A small multi-label image tagger, trained from scratch: layers 10.
Rows from block 4 of a small multi-label image tagger, named by matrix and row number. Rows with one number belong to one neuron. Each number is 500 + 40 x the weight over its row's rms, rounded and kept within 0 to 999. All counts start at 0. Numbers have three digits each. After the name is the row's rms in percent of the matrix's.
After each neuron's rows are labels from the 100 images, of 14976, where the neuron reaches its largest size: "strongest on" is what is common among them. Only what is clearly more common there than usual is listed. The data: photos of plants, animals and fungi (iNaturalist). In brackets: how many of the 100.
# gate: MLP gate (model.blocks.4.mlp.gate.weight, 384x128), inputs 0-127
# fc1: MLP up (model.blocks.4.mlp.fc1.weight, 384x128), inputs 0-127
# fc2: MLP down (model.blocks.4.mlp.fc2.weight, 128x384, transposed), outputs 0-127

gate.77 093:489533547501458565539520436472490539489477531486540440455473539494493509579512431458465529527399452491488513429414576454553461531571548509440507497546548520499476509483513501470479473513449491505486511564439505494507511570538554597464495456571586528485512507460497511501434477569569495550516481509494529419485461517524468410477504454467482474516495487475556502507508523511473560536466
fc1.77 095:444480464444517497494495447492566474533534509544431524529490535469516571488468496537592512566572491462569492544497505495539547504522452478515593555526506453461536514507523535526410518453521509455503476489539497546491460505490526489523449475436465496539488489478516485481561518510483416498494539508447494487506495493471472476456433482536538572504586390426506553397410502471514485524520
fc2.77 112:524516525446484510455451589491460556482503524485537472535539472539561479553483405475480538575532436491531492470475554478510505508430490454509499559506537541564520437535490508487526491506503483515525479503481547444525456531550456497527460528450508531434437513485411524539481511538486500539454501573533530464451570477550462551473613467470416471528512491542495571520543553511478445546449
strongest on: phylum Tracheophyta (31); kingdom Plantae (31)

gate.244 089:549426586466513485441374436548504512473478505468533520549527506505474449435511439510430518461497429471450441457492510492496493485533527565541454493493517483517549478495596478477442468487461528534513438524485491456472540552485564461511528536543437518539489463552541529425503429472536461445491539495503569504453482505502416551478503573499534507484495536448473537493441454499484485500466
fc1.244 093:458455516475493526448453456468522575460530517503548515474465556517470442470512475556491479490475424417456480468525504472532484515486520613570440460465551544530515510537482504459502530500512579498600461533482506549508493531492561477492526579522408490522486478554527515420516458513561446499476479572539493477473477479491438537498581542467509501480462550543422512511457516508541450530444
fc2.244 098:485514514496494440481465532467489537444501449470492452509565401482504482494461454563503533488503485520446502471519502550515625508522473473470579468481479544468461484507484548546518484566594506538500563543481500458387527506553468537445444444445523507522438597498467494533488485564459503526507498527449527520512517434529554487474431435458448527461438530493443488526479499498466491535479
strongest on: class Mammalia (25)

gate.269 093:479409536498466513456528445477478453410572538508539500500558484613455554512506490462455482538500524558476532473514544508408535544431556492457441441502437510518460516505473487531500487449575494523503489551502513506481547428463508558547492504552470461461526514479459526505482506489466560449513452514522611488487484510504523527470517529547564483466592563498526528450481452503508481499567
fc1.269 094:484519444549547532574472561518505519538430529508532476533461548434530457507491521555544535516485479442480487565497512587542474428529453513538520566495528462465525484470503512488512470565456544480474483441577502478436481572481540412485476426490515571526503528532535489499489520549541463531522581502525442516559526504465469519563455436481448499505457428539512512582535544462519531511448
fc2.269 098:476517533538453478490510519455515559467459464453450485501525545456538470493497450599494550420527462454487548498480537486512502515509517409520524480533552497496471566550479473458515465534453509574440457424512508485462419526523558541492484442487540514509499506531535440473514550537458545513521514524542400494490531416390548494453480514534457452414459539451493493470460488473471564499496
strongest on: class Mammalia (43); order Carnivora (30)

gate.210 093:510498411480523458508444475499507478498483510554544498489478532552516510504511508535469469436472546497413517458518476485481501492437464469491536485456477512501434408580570514515540508504490451543536506480452553546503400470536497488538544466553466519530462504434472593447470436444492430494535466547458413456451530489482491450534535534427503479425451446430488512466513534499520500519439
fc1.210 101:487495529461471483463477437529486486550531503531477491495559488560446502511511520483507502512523573449518493596482495460545510500558484440503492486497421492525472487455499492530442501447529566517535447513512441514551503445542538399537471548475462398486489435572528616474529542506464519598491487493544530549530495489582493514516512503473530530549503459532452522456497533400519519447545
fc2.210 093:449480540483561514507558505499462512459565432448543512535505485538534564542453551537516530452536457532521464537449502484488460446511514552566574466527588484494525552420416580521455521499501489497541440510540422461477511481533560514502500463540491438574564469510550542501550535535444449519511512533538551502562542520505508466480476543484535495407531529501501576519497488485524560477522
strongest on: order Lepidoptera (33)

gate.334 090:517458469461478544494538477504528506460540559517456466465509538510543453497499485484512494528492498494499545577473505525496508476532544507539474480587419464565510487542445448505482516570478549493512580502546496539531527585546531509471520504423444527528398469567476426475489516493480539463497412447551417515535467485469535504385486456480546512540524540482545496517503533563495426454549
fc1.334 100:430601491529477533434516576528453551436447502496555473518461511454512551536533486514452525538495470494524456427493470534477548519465457420497553522446463546473479501513468564505501494488490506526472409508417462438456516477534462450511457518540584520498584488450564506460511514461515530589501512512516448487516552473508499552520513532546577462418472441541538503523518493493491554491500
fc2.334 090:494452519476516528437478462499530528542554503519473468556458516555502492584419536488541493493476454497548438467488569477438506457515472492478555509528499515519487504474521526550499543458543435499436492480557542571466370465548497527547484451493418506537520541537502528498492513495443531402471571479472505435452561481547513530564544473453531509569526536526448529525443497545477449498472
strongest on: phylum Chordata (92); class Aves (90); order Passeriformes (51)

gate.371 083:473475510493505449465501523510406517559489425535486486488475534488497498445481487489524514432466433547423534530460495577446422580473501468488527565550426433535474486490536448486491417524523526495531520545513552506539512436544477457450461514453552464507498490525546513579546468529407482519546551534460464479525439461513518543504442465481514463519472534511451517455464523406538477531521
fc1.371 085:520471514547537511524499465485519540477560581457542527521581494487526571577464483592497551508503523438474460568449522509457545493516493518497460435431484495518538543504402524570463604520503548556497483501442466513443488547387484455500458445571498522495538486556452470499472465498501479489484519392504489447503502490449537441518474474470542494463518480486517535488508494522478527442496
fc2.371 086:494507467463461553447506480549435420550464567507527444527473447503444477499524545501585485531509566503497506495438519479527441505555532522532426532560506581450473490485539470503525427547468510524462548460522629540545513494496464415503527525470486504520494463444461520500571500490503593484507478490464466545456433469506478531472559493557540546489478508556533507446502505515443532522445
strongest on: phylum Tracheophyta (28); kingdom Plantae (28); class Magnoliopsida (26)

gate.218 103:474480470471500437446540479496491490537483566493494550463528584558480566486536585485443522565498513490495484433513543460504578507488478495545461477423454509471460527520544486479435471486481533501414542461474460534486516432523480498511471539429504514525500439470536500487498564519478447523510511493523471466476501596534536501522539475465462500416610531519420502440435515548491504585458
fc1.218 096:514542508466485544513498428521539530496445433503519475573451488385477509501507515392523484424493486511487515497526508516466504531499519522495529547529533451516579491547533527499560534489484474448483555550525476424446421484565606477454489433472492515383530512521518484523486445500506487512496502445516517517542473465450472456508477493534472466574520499438609502531496432530502526514492
fc2.218 109:437543405564460551466525490483459504454489575489585542505486518515516424506463452541411471539528541541535484502454466475506542539522530490449504507462484557546562522510485475523500521538464575557431475518414495437510500514471523540559523517444506533520486520534469459540451484430506481508478499507542441419506433436463523565512554536487448496491489553526471493503536440496432525520438
strongest on: class Insecta (94); phylum Arthropoda (94); order Lepidoptera (63); family: Nymphalidae (38)

gate.83 082:490550503509511499497555496469520499540515503365506455485466457470506520540531450498479493474561548568523541526581532525452460489491527506459449504461503560523500431516516471562506467482497491505534465515514485498485516491547516591433482558485531524462534455556470522488540475503494548522552514568448470370516461478490494554427443500425511534528561509486512455488419448525420566467478
fc1.83 085:531482486519462460516533487517500444519505474399489405490459497534541529513514491455435469446537572548468554531512514513497456487465512513487540510456506524510562488494528544531542507468490486491489508459479476440525552507458575584488422526526507564430473491510520529503442497428497481495469470519502455419441461495531466558479513604445438562488464560538424510543494427588473477516475
fc2.83 089:544575462474508406422440561498565561525505535496506555498535486556548560474508540447439397511525556495492485556460512530527484503484490469532456556511486494494437455499473560449461528495505460505498540490536582577500529549495502549518583500547519535503460445546531436491525459423480496502539546476536531532513454494484468458506481481410477503543464558569495510486482570486535521518495
strongest on: class Aves (88); order Passeriformes (62)

gate.139 079:478522490482492438457470478532427495424439530476485534476497463515431472503555515487375468481517480461482455470484498457548499509524475542505516510487457522493479559495530525461470533510511519454455567482530477522494617486546520544494467423464446450575526479580507426487527500504562454525444490482509506472453434552552485527434456509473537535539495432498554427546488498585540512524462
fc1.139 079:502488522413504500515516514474557522567589478548488551511451482498639542467452491502539504516502534424506580499521507526498470478457446523561450527476578449483468493492526496528472461476522538531482469489533495464546424528514521492481602539485517498408462496513526497527539515537421553497505518500456455511481435518502544510493476502508446453479501566526451541465403460477433503453550
fc2.139 091:457507481516523542519490482480506460463501515475474465509515486492490501511517422498513482512450509474515467476533557559533499544474435458499534519537443524590451473472491494475440510515503530475434491476429490474597496443492454561485354479518473501547486523528431569383482488508556442560421497467511425515501529555416545529477495503498469516552537470524462541442485549486494546506464
strongest on: phylum Arthropoda (70); class Insecta (68)

gate.3 099:458483457488524448484554482533547447496499406564535457516507447509541505459450561457501507514475448536479492436476480466396448566513545481481467525516415492511562458532594449501550442474486444550524461509496532487441439512560491476492487460492457510516508442460487585540520508486542437503493553521492557499523429434563514496579418478495473423515513517510497493502507475508511533471532
fc1.3 101:554532502530497488530588423526525471472558444570509492465461542461505509435542492470444482418500448530538563459423539412503489487523516423514508468519520515498475391574494493482513450541454400518506468486473538487472391529515504476530475458488498512577469471531468561482515502551504433509526560533461518494528494528471538440559542473497501444502485505526497495523512493553498493459565
fc2.3 109:451354471467465481501577435571486441461559470472466443546492509535504505460451496575539535549501509444497448526506460560459485493515527515513450517512472538501450554484498524488495454521538470480519509521508445516488424499486437573510534499517523482521476508541520438531500480560521538510576417506549486484532569476505532471516480566517479527415499502464466520537597494487509504430428
strongest on: kingdom Plantae (58); phylum Tracheophyta (58); class Magnoliopsida (47)

gate.201 096:472521466502516437543459453512444396498501509489526488507562508514502485481524490521583511519512557508469499530499463469436500497477551457437526489390519493548525524456431511482503575518431424498533518411491503590550519458503475488517445516501481481465522527496490564536509601496519464528437479522560485486410537533454469481595593528534544544494560469515484508519507504478517463476486
fc1.201 094:496466475485526536481547546540479606506440566478508516552470504492504477487501569469453481478502445473545530463455480565577512549538421543530497533607502485482526525496564485498537464481571564500556489535495442435497464521468563489503545504511485556553449493520527450494538483569463549446518528453443512521547438517472512489384456471496481449467460520448507553488525514567486493521474
fc2.201 097:459597467552501499520615526476566475439518508514470501531550527507538580541510529496548442460506529479513536503474526542601512527531560416492511506436469517530538438499494492471438513485551473449500538559458489451519536462499510475433525495478481557501557508526549507488555529464556435486518485486486462533563444420467557494557513484446489468551483477513556425547512529478533502532451
strongest on: phylum Arthropoda (67); class Insecta (61); order Odonata (28)

gate.28 094:518491431535452412424512500565461508511448499540479499466526563506528479532513542564558452450479447532538553523447495451455507466511416530413440476540515503504506514478513479538440500504492485513485556482499549531480530536558500510468483501507494560537492496474409489488537407505468482521511512515417482516446487405525510550607437486499520509558471512533566602500510499505531465526499
fc1.28 087:507541512492489470463487477514477488533575484519514482453414585546506467528512492513573490412490386511545519480509467466540532518498507516480450393539556544456567480474538504535500461474453535531500561474504528434501570502539483479417447490498523461441475490501443530497465475550524483503468522525447515490437406481538471597471460480525504420530447563479513564491482480517510498480470
fc2.28 090:505568500529563482520447523582533540480466535498519533482509473455521442547466561494501526410479564554539525451493503525488479478429610545499537494442495457445507467556605526562536559487468455434539430553434542542507466511544518434509510499549493513516538482571515497476454542475535536503474489530553496495523538460481495492547575575536464476520475465527523450525501511482474501478558
strongest on: order: Lepidoptera (35); phylum Tracheophyta (26); kingdom Plantae (26)

gate.136 110:507437536545478459531488506532456470574435435539490533484522488475475492461489510489578543527523491496499490537482434528472469511474511559492516582460442523442532447467513444473478490579412494476544533441528477563554524486499464594533507522489506496461504467471567469555497508521426450526506518452569421456481489550456509466497536413489573471540484453481524569527583486510521516511444
fc1.136 114:463448511543492508563492450442532532510439472552528486444525522461502498505542516570513539528512458505524560557493464452411420480466507546517516540511469468455500399509547452523530492572461471477529527501547501551547531509526486463443460490458534450481535480524597502464529461548463477579533515497547490468444544432371477516503504495516565533544532537484558503508522526531512489497422
fc2.136 115:430438403577544483483495491527493482512561483486528564470536478556468530534541556506516485509459488491545504481561500490502468450560544483549464474572561461506549523428482442491479505502524529457463485439536534555516504469460527526436471461554442547518476553467529520484455434475516456463514492531519531523467479503531510445464417551518443540407432419507454493474522546461475573534489
strongest on: order Lepidoptera (45)

gate.53 115:473475471526438487567488495478435505471518493511445519465531502410487552505540505559468534495527534468499569431512468411499481501498530481512487520578483446503539471478451500554517457558469495476478454495537529571521551460446572502492457438469507468459501569488525552422469571510477545449475450432500449490461558475454500427509478466435456571491583527533512452484463460534546546518475
fc1.53 112:541544487380602583461473492521611428530548497503492589473416454506513515525500507493480475596505477509484482542482534500568504439492464469496533443424564487558447476580482489542499539528480510488538545537495432469529517508497541491491513475523466521560511476474470464471502428462513524484477509514476489483529493506497485582430515454484454453472487522473510477513444498426530534471526
fc2.53 116:419559555476439545432497429464479437500463516529513463468550462459587529471506470491466458464479520501503505479490457540461512497468463444480481489431452566485487533537498530434488511515450546514480530468465531490506444619541538493514470470423488455556501508470535443534549529478466513461521456499542491429513539478558562518553498560507482598611477520484499503511445485535496487472471
strongest on: order Lepidoptera (32)

gate.203 083:486514442467519495406501493525486500435415431489493491508513454535455461518542500490467475514558521514513508517453541472568517524500460502509504472534545556436534534521492496527550490465464573533557432448428433470455527486408544506507590505474415481585521446456496472503479479493445496460420508486471493544504484501497468512593491523480594489495514436445445546535520496509439513467473
fc1.203 087:541483448497489532479528509537526490454491395478504485524521422447486494492448490454543466542465499583486512505536537385541527550483412573531488478611521560528607547542464458486542543456535479488496465482518468490449560468538487487485555520498465477499525470442491534513489525449438546460497502520441444535532458495476480494543490550487565422493509434496504475536487521516432523521502
fc2.203 087:564485442462486417520501439534534504569466438436518469431437486465545454441512534493501546485432505509510491494562530579498499486503454533550466538499461470558514477541539529497500541485459493433497452445542468464499476492489491464458478447510524521489463501553461470519519466484483583523545447518482475565494517548510522587490470517554614482533599565534462492489460519426534550502484
strongest on: phylum Arthropoda (76); class Insecta (75)

gate.212 097:525484455459549567561439447489466533485405403486448561470514475462486478540560487539487540461544535518536518485515513524495454577474468461490458549484531562509425514498487520488457454487540501557479470493533444495470522552488475479451465470583558519543430515506532511510616485572474521502495454525503527440481531522488435569526516473445473432523478442449522517485496515506583492500534
fc1.212 103:492541488483536458606524485472482492527412471454492549524506438562533508517486535525399568463535484484490462487489493452494450545491479484556489513530497494561414540569519506513507488450517534549457491460489429548461468529443493468498462535565529518468480507517498482541558475538490432543586479494520455383429522491518475549529526503517488518518469480512476510569505557561597469481474
fc2.212 104:544535512570475412447506531550532519509532603521468581505500533542429485523504535528542479496518515505510534455500497543502499429504503516519526551548519542527452456563443518480501471530467469470576526424492555415455524491494514536493510518458567476504468522448531533516544582492574449490544495501528496485537494459524423504549538480493515459551482508556562518449590518515569554539567
strongest on: class Insecta (89); phylum Arthropoda (89); order Lepidoptera (68); family: Nymphalidae (34)

gate.195 108:513507527477480566466514485519503492547532526492455480452524507506495487525439459553466471521430532503494478499434601518525605524534432496508497537521512528458461513495557480538490565471461550546500511531591444467460527504524469464548498465475465514458499569567511547524518531395539458520460467444484440492449494552449485465515544499471570526507475528492524537396475607496430477498498
fc1.195 114:505471545451518465534528509481472508506512447498527491430497491474477517450562536511568501530426548486442537459539450523545496503463527543473470519413460467535535533435487534457483519487523530448476531543511533508518450481543536475552519555434466506565470522415527532522479532531576497519487523520520508513577586446526511577407422440562446484530528508469511591569473452529509499459506
fc2.195 107:519549508482483513480582501537471525557450543486453532459459479472458479454525487483527511507508523495429465527530483543489456467544579508515545447404526515469422531478489536464482503523492475496502494560529555532436450492495511525492337455519492465442503583543524471430457500576492445528458503505480534497435539461499494527555466542477460447485473477553516482557473509519593520479461
strongest on: phylum Arthropoda (81); class Insecta (74); order Coleoptera (28); family: Coccinellidae (26)

gate.246 088:497480517425497557532461497464470510544443502545528409519521504492465557562422457543485527495539479531491506441572484486533556460473497517479490514557473418504440514490491490538519490511450465518515580498514496498484463463518550495434487425542481509491455483491529504427517516507400431494487455479563470518497519490557447527512421530519461547401548449444487478439531483396479492476444
fc1.246 081:477545435466513521506537528463475489468551562488483405466439473526478383499572570435502535484465473481530580480497522591476458478503509481487479468455493545493507518533473485471482467490497479543541468476465493509528550512486422505505464595463537459508598447455446460487535528510450591473490541521495498483529523535481541541479505467494494553559486478558475491545549518578529584490535
fc2.246 084:498517529566563539497431511505505504528509516527575466488503474453492475525524552528483528581498469529470495446528475505561529529532472436399582524518485437473498559523501523482517430519507492473570527466497508449432434559526532482470477598494501552573578499528488531492456516519559486551525531504563556445516517582565476517439486470513453522480539500522514544485582459463464506435506
strongest on: class Aves (87); order Passeriformes (69)

gate.196 077:526535486474475477535497504446510463541475548549494490506471498488521454441492512560485448490553543522600464491548574534527489479534527532566569461475579524540538508579544562470491482539509431482534486510477455473467502455462539494523514501515536562467505464468526530439535532611523402417562612522500503478504511513489547497480500445507493485511425484538499552553468473534437469490458
fc1.196 081:583509510449495513507475495516478429527457540552507461458506493521444463438500459478534447464527484522545432440463582501488477529499460489547518438468503533487533518523511479501501483418523416517527518522493545558497471444410530567509530493536514542468541504454403524507539556544487481429561489505550474488462483470464485442398525421568504474475448494566482569476514434504462477490494
fc2.196 083:464541488486498466473502444487448506483494569517448488505530505492527510455493432515490475483492539476553462510451497546504537500503422507527537487435541504566430448503489516520531493480510566560491536477512526485481452481495520454444521542515566475448523524526568483574506559511516498489464486531519467573399525521494528463504535408606425415521461457547486594487572483494568486494420
strongest on: class Aves (96); phylum Chordata (96); order Passeriformes (71)

gate.308 116:530475531480458469497590504518473456572516527481461400537520563551497511518476467532512445531441474554431511531511520526422530468510483385539501490473507556486471594517527511469525453527493532555473550532481462484460478501464573436481520476501483517460501466435553468505498570491516447513386525473521509542465515549384492482491524488534486490442470497549493463495493547470474460517556
fc1.308 112:487545481544572523502443535499503555455468493549529615423459460508496521493511507465440551467565563448563546485451458460532481536525501545468510509505523466542513468493473501527512512499435532483596463498509518526558481510535447512511502500549493476554517543540456515500538501478473546517568533548513501508502505450634502495489473549408497483550503526453477483499479432529530529425397
fc2.308 113:451526428598556404504504553491463465559545519474571455509460430557515486490529516453476499589587489499482531560497516438500445537499549546491503549494471447456545496502466511427518566508522490460508568462525575531578542461469490447482461500479524521536447530480479495509481517498466471536452435509504532507489461528410442450471454482489573498464544549501497538532516471470504527524507
strongest on: phylum Chordata (92); class Aves (88); order Anseriformes (30); family: Anatidae (30)

gate.343 120:503546529533499587438505597415551493493433502551532518539479488395498508429541540483533462511574503519494393509456532578457497460487495556527469465502549471464518502496439485523477561426530494485541434471499478548528509544476494451527446490495502478442454490493523479526489499379521530449489473536512470486545490564521568471475518553498437508546478508474473439494460472516472508490527
fc1.343 127:482532530560473553428475599432538479460428456557542537542484475390492501412517542468531481533588499554501425521467516543462500471475493560529496464468556454464486504515472491507462554444528481460522438511471489578511517551472499497553463491515528496454471482473527412494498488399552539440489432537502473490493486544489559464474506553504465489535504522499494460527483433482466529511535
fc2.343 086:500542518478480516501538521502571571476517505429439491536495492546526455541491573424546522506480487487524471510456470509604522473494515550491572528474488456497501476546543516529461494489527470457429448472464487505497427445507578569476390513490450486487484470544550533573508491550457536487543501452474467451481522404476399471522517442481469493433537536542545481536508508493516459568474
strongest on: class Aves (90); order Passeriformes (66)

gate.102 110:478447414506575468476461544449494509484495508400509426461480534414497437484536467556480471464562454549530505439495429448512558526463499533460485539478492540526500486478541414516482506452541534497530457504517475437557580486488432470503448545450478532458484470499496501553475528471495478462506505502521499545500422379577517503502524434504509532483484545529498523469464417458489525502486
fc1.102 122:520436463538559463496464538473451534517484477400519436496478561422509480498516429528482424451523479560533471470489430493524574505439488533432461511493542551484541500446534453467505484455545510512556475522497502439540558473468434433486469537455455479443491457510493535529470553445513486489478491488568528527487452404561545503491568450506527545475480509446482519457517459433518536543471
fc2.102 111:579442518523514496513546513509463464480470514454474504499449521537517489480466499453501526507408425494518523460479493479523539519493523463469451541571527508494534454502587524503515466523481524500464497437551553423462464465521438513544519502502436574381497604505491492510482531476543532537590531491503579559468434412483509483522484505535564432507452478526454530517523577513498503523550
strongest on: class Insecta (86); phylum Arthropoda (86); order Lepidoptera (51); family: Nymphalidae (29)

gate.339 086:467539431480582449486523501467475493476611565610448484490467593523439486417533470536574512496510515459524524448492516555538537513547547488512485493574464505517441473493483500491463506566526535490467538502521505519509443460453459456534521493513430533480426487490583533467549464444489469462465483439548462488459498567499463443498563490513483464551471503501520487505450477502552520440525
fc1.339 089:525456520567474447425483568549518553493490496483490510516479503463488533516438596517474472512494500549449525500472500569461501518443480489463489496479572471555535561475512510480480485520460473452560448498570507552573537493499557471434438472472587531518564524503570440493490504496464448498581462519464488504464557429505547521438541539500443471487531485557508457430560452519477452439532
fc2.339 087:546543528491478515570561503501569523537474467481494481424521481518491565493452492546579559541501461529522597523497526555546503479511570488537527487470520462492445467463522507558478510476472486521462436517438379558557561437515465455542459446488465515481481468522552576495539503463502580533535470537470533491413501519493500527459518549514471491500466467569457504488415519494495467485439
strongest on: phylum Chordata (93); class Aves (88)

gate.192 103:507506468464494455479512454501467536489566521459531498497432505455520445529515464504449465488516476521459434524543472490514528474512541456455508507569495447574483496481501461526456505456546519488569416400461487439482477470549482558522546559525491481573507428472449465501462511608498508533450584464530520535519500473494403432489497490440544576562498484445448506482492479478429520463521
fc1.192 097:450482534483501493569474506479483486496494519549546536487597475547497576513535519478556543473532451429499542470552563470448518536489465565532450559429511533398536527506455538498447492568484491486460549546518614570472511512422542424446503461520471532484469504572547501505531435510464489467538505491514485516454509527463527536513496470566477499443493549486543528565554522461497488471484
fc2.192 099:523492428557540496525510539541455532453619446534457510531467434451478487487512557533457443535503524609453470497479519594486531508474475475451534493488513498496461484521515530493545544441543514499514444513477400567448553429506437514464495496508548464502476485489494491529543477474495512480503467432528526501528449454554467450474456576478489482554485442558466460497421545491520478568498
strongest on: phylum Arthropoda (69); class Insecta (66)

gate.169 107:465522540476511538558468466442562471474503512489509520534485530484485532525447458535562488489567486552501528519495509470526432406438574445491502447531551472383533482520555452522516518568532524507459451480479553513538517456456428509510532486548472507476470510498426540542540565536459524454510475478470486525532568512391506508446456480543497465493461514501522485540583477393491485506467
fc1.169 107:503451420471566460528497483502526497440566478488496544494533536405499492530534470489454463465482541559553551536547555450544492473419552427502509455503491452448474524421540478573447495578438486499506439475547493568524478449483470572487504513448440524448486485522484487527514440512535484376458475481475537564532483491448508505561475496479518492549506487508489475488557566520484503523525
fc2.169 098:501491566502474478451486404424509465477476495640470533435529480489505506581566477514428479514426501566499523515500490469427464567485486572552488509510483509474492455552536531504504516580462541505454504528553526475526447455429548562516457535516447513452495430487505486426460448452501506484501556499490487553551508449508516506479476506516454466426476502432484456466480514509547495536507
strongest on: class Aves (84); order Anseriformes (25); family: Anatidae (25)

gate.359 111:497438394526474572522470484481513538487465517496466545469478523486521490459553461564500482519552555525571581539478522483504516566444458515486465576512474518521498485520560470533487488459484559572532480525552524577507554473452488432522553484572488538440512464509509537513480436406514498496500488543491509548453512485476583440552527535414491542448537527529516525422534518484460529554502
fc1.359 114:503554570486553457485506534467474445504533469507557418504535496479458494536468528452524522451448420489479406502515476512496467421536546530538559439512538458457491502487429508448516526523513442460481497469452474421490455531542547539499457479445485430526497542499491452540488585549460523554498494478493507448489538547515442553474470517566500445588443516470510457583458461469534495471531
fc2.359 118:525530471566547509442573577562443550571461484507561502459448438542479504517562461458522496553474550493429532448543516539482486448536514492505542476538455517492454542562457501460523485514463522494455506563454460549525502467541558506494492463517479485455501516506496496497602471553435511499461512542495513477531507615490555494578533474497470477494497506600434483542460560512511460546522
strongest on: order Lepidoptera (32)

gate.249 128:505500466436506512491525455458471547486555491532487538558564489511617487456479503520466444551483470479471483501467499467479461550540467503552450567544552557468528534552464440489479477494376508516491489555506498464472508538493553530454483515476482545540531461591488531517451494457493520493462516558460509508485423596461498574583542535470474488493492497518563540559461558563500524469454
fc1.249 129:504515496432462572482505440476501515484487510539485522596576519485572444473483527507455401514492484462482494578480500408525473541533465528495506570502605517500527544602497444514435487470424459534516532556516458500527473504522567541481507535492470499510533454547454497585505453521519477505512447547438527499518468568475532536598530569487475507499515489518532525534493539521482519497459
fc2.249 120:475472456529523481522551504516488510484520507549509471524552433489456488526442540513443567491451521553548489484501543580534456481426473575465550472486468424524435497522517468481482529495587544510501456468477425491522582536523432510566534502526491457452490533523469518571490486481539428507503465527550500532555495515495552405376557503440509433566502466519529478478510527490497494529462
strongest on: class Insecta (71); phylum Arthropoda (71); order Lepidoptera (43); family: Nymphalidae (35)

gate.328 073:446499554517519486478454489536478533496482526571487489543507511532482484561500514518472492481495489484541517574548449579480490427474552568489467517533508496491560494476473488492501524466502494504500580504463570484480470571559458470498461539537483582575449440543504521495471499560561529569508554452525475458508387526438456601510447436459476425499459482470548537442475509488525544516441
fc1.328 074:504498492511453526467462480494490470529565512536514526484494488546476514453454481484452504415430411572421523548495470488459543508485446518511484526468541492456517498465428495483491501486505492505450517491468626449480502467464576570531499522467495472565565531472475545524535568513458455441511492556482539508473544408442470512422457400496530504538503465519516542446442538566525488526487
fc2.328 076:507538532508445619375474463437488529472503567473474464458532500483519487515520573474535546470472550506550521505560509529531491487493471518513511521599505513434478536461482516518539522547462530444514473558471531477546488580496537514435457573477415550530498588551474524492440497527471460472506558465487565503467569544538509522515524471515483482560493524502492513507485512457471474572568
strongest on: order Lepidoptera (33)

gate.363 132:487534517524467555531472523511542497545495433541544509506494531479529462568550400473524498461520522496526490489419467440513498508457444512466465467476486444467471474445486547453477431455504466562485494501486488560464548488535489484512517519503482521509507480552506576499533413513513580488507433505572509507468466496469574463502554605353482514525407513484519498517434484516525451520540
fc1.363 133:481436483500514450458529517483452498460500568438492486505512431499485540415471575522477525528487490492450488516579546589511493457568562488546530553531534549512500522561516489555525547555541517433486530500483516460513486507494489524508498461533509473491478516427459425508467577483462436510472570525439499493528501501521442524480444417637506488486577495524477515496558499470450512472437
fc2.363 101:423496519476492458493523528552527486462552551489392509485525458482479492537451510498561522488446542452526523477575532413459489529536480506505453522423519511471502470514541566495469515495509512539491428439532542525519503479510482420482469504554474507582524531511514504527492573518529567508543457515524429526523467465604529476412528516510568581540506412529523516484524419543493545499520
strongest on: order Lepidoptera (43); kingdom Plantae (31); phylum Tracheophyta (31); class Magnoliopsida (30)

gate.27 092:439467535468541494571481491497595515588446529501466585489459448492497487515515496457497488559519537504605490514558515524573538416523485484505503485583492481484407546539535541505484531575475517536482564546496451499546505491502478493524494543543480487510498493463513472489558558501489550499525498520505488469453521472444426462527422498438554568441556480546549539476413471494503516507462
fc1.27 093:522513519486467479453450569550420505446621460512537441477514580574496455547510488511509474532523545470425485530451553495476486499533475553532478525468475482532538571464504485482438513487514485536463477502485488515408486529467482474484514463516483429467467518423508496561437513418489413496500523466559520513464540444499571508554485520512524532467473515434528456598485497516443452534514
fc2.27 097:576513506513486426583507527505516512502447478536421339536487491492495481492441516471531506525581556573487465430464485487517540530511508515511498494520419604492472507442449498569522516507448500516532469469463526510518452464483560436433488554477423399548462480492530497569523557470549489504461512493482475531521533472498489498519451470468495491494469513473482524535524483430471504511512
strongest on: order Lepidoptera (38)

gate.305 128:457463386486526528493494454438533498540446468569504543480494446528464490523506543429524504475525450506458457556431518492531562539513480457539498580498470415423481432486519512560480461462457474470517465507567519528586455451552466457485477553443498473426476485549480481508485506488492487440549478518505534489496546501542501611477525547478474463536478459490509553471448497559545496450471
fc1.305 114:478549526475506449549502530602459511510533545451493495500520513482539536529500515580456475565499548489524552430572512482473441466442535521459503465497529563564527570524484503411498570534526510506433545578438481494447515528443546514512483413526513518539531468432525522485526523503483526560444576510511494556518451510449504417534505460528519549435512546494490447526504531470505538554532
fc2.305 103:491438488501539434518532514518448487461523552469559488473549405531476499524431532478474532545510479485466505511524552545551440550566450574497480495540428523515561522480537502505523562487399549557509556435559488454503581484513539492566572463474459478529463529504462467467487472536494506507478456476508450431513487462529493525473523464523527528479439470451438464431445518570466460473454
strongest on: kingdom Plantae (31); phylum Tracheophyta (31); class Magnoliopsida (25)

gate.174 115:559545505471546424510498516500480521453540509472466502498460467566451520524487535515412440504487486532501489474488518535487467479491414514478441536549530511446491498495520445483589499493487436475544518550459499482478523525534458554557506503550527439543506556558421462475472542547522484463421495511408503481527467518533494510506590493447456456481497522554478388522497485439422567462563
fc1.174 117:449405510528513525468502480520534544474453535507554543529572527459507475492508471461540536501485532477489498507516470523467549499525571479515537473515477508530521505485527539555414474488546490552512459421528475500526522473474572507402506571498394550481483409492554571528545474484436538486559553509508466464474552479505543475432430494535540566493492501507485582477521488518543403554492
fc2.174 113:550592569550534409441489525502474538515453551502469544531531512495486494480513525465516490641476430503518484475494515498461447472440543487585525448509524553519530458498512499533516466470509470510515604466469506515508467557559500443596543528498538476497529534522496563562460513528481473518594522522453571486545535514543475481453489527490494518508488457457510508576550439508521465472510
strongest on: order Odonata (25)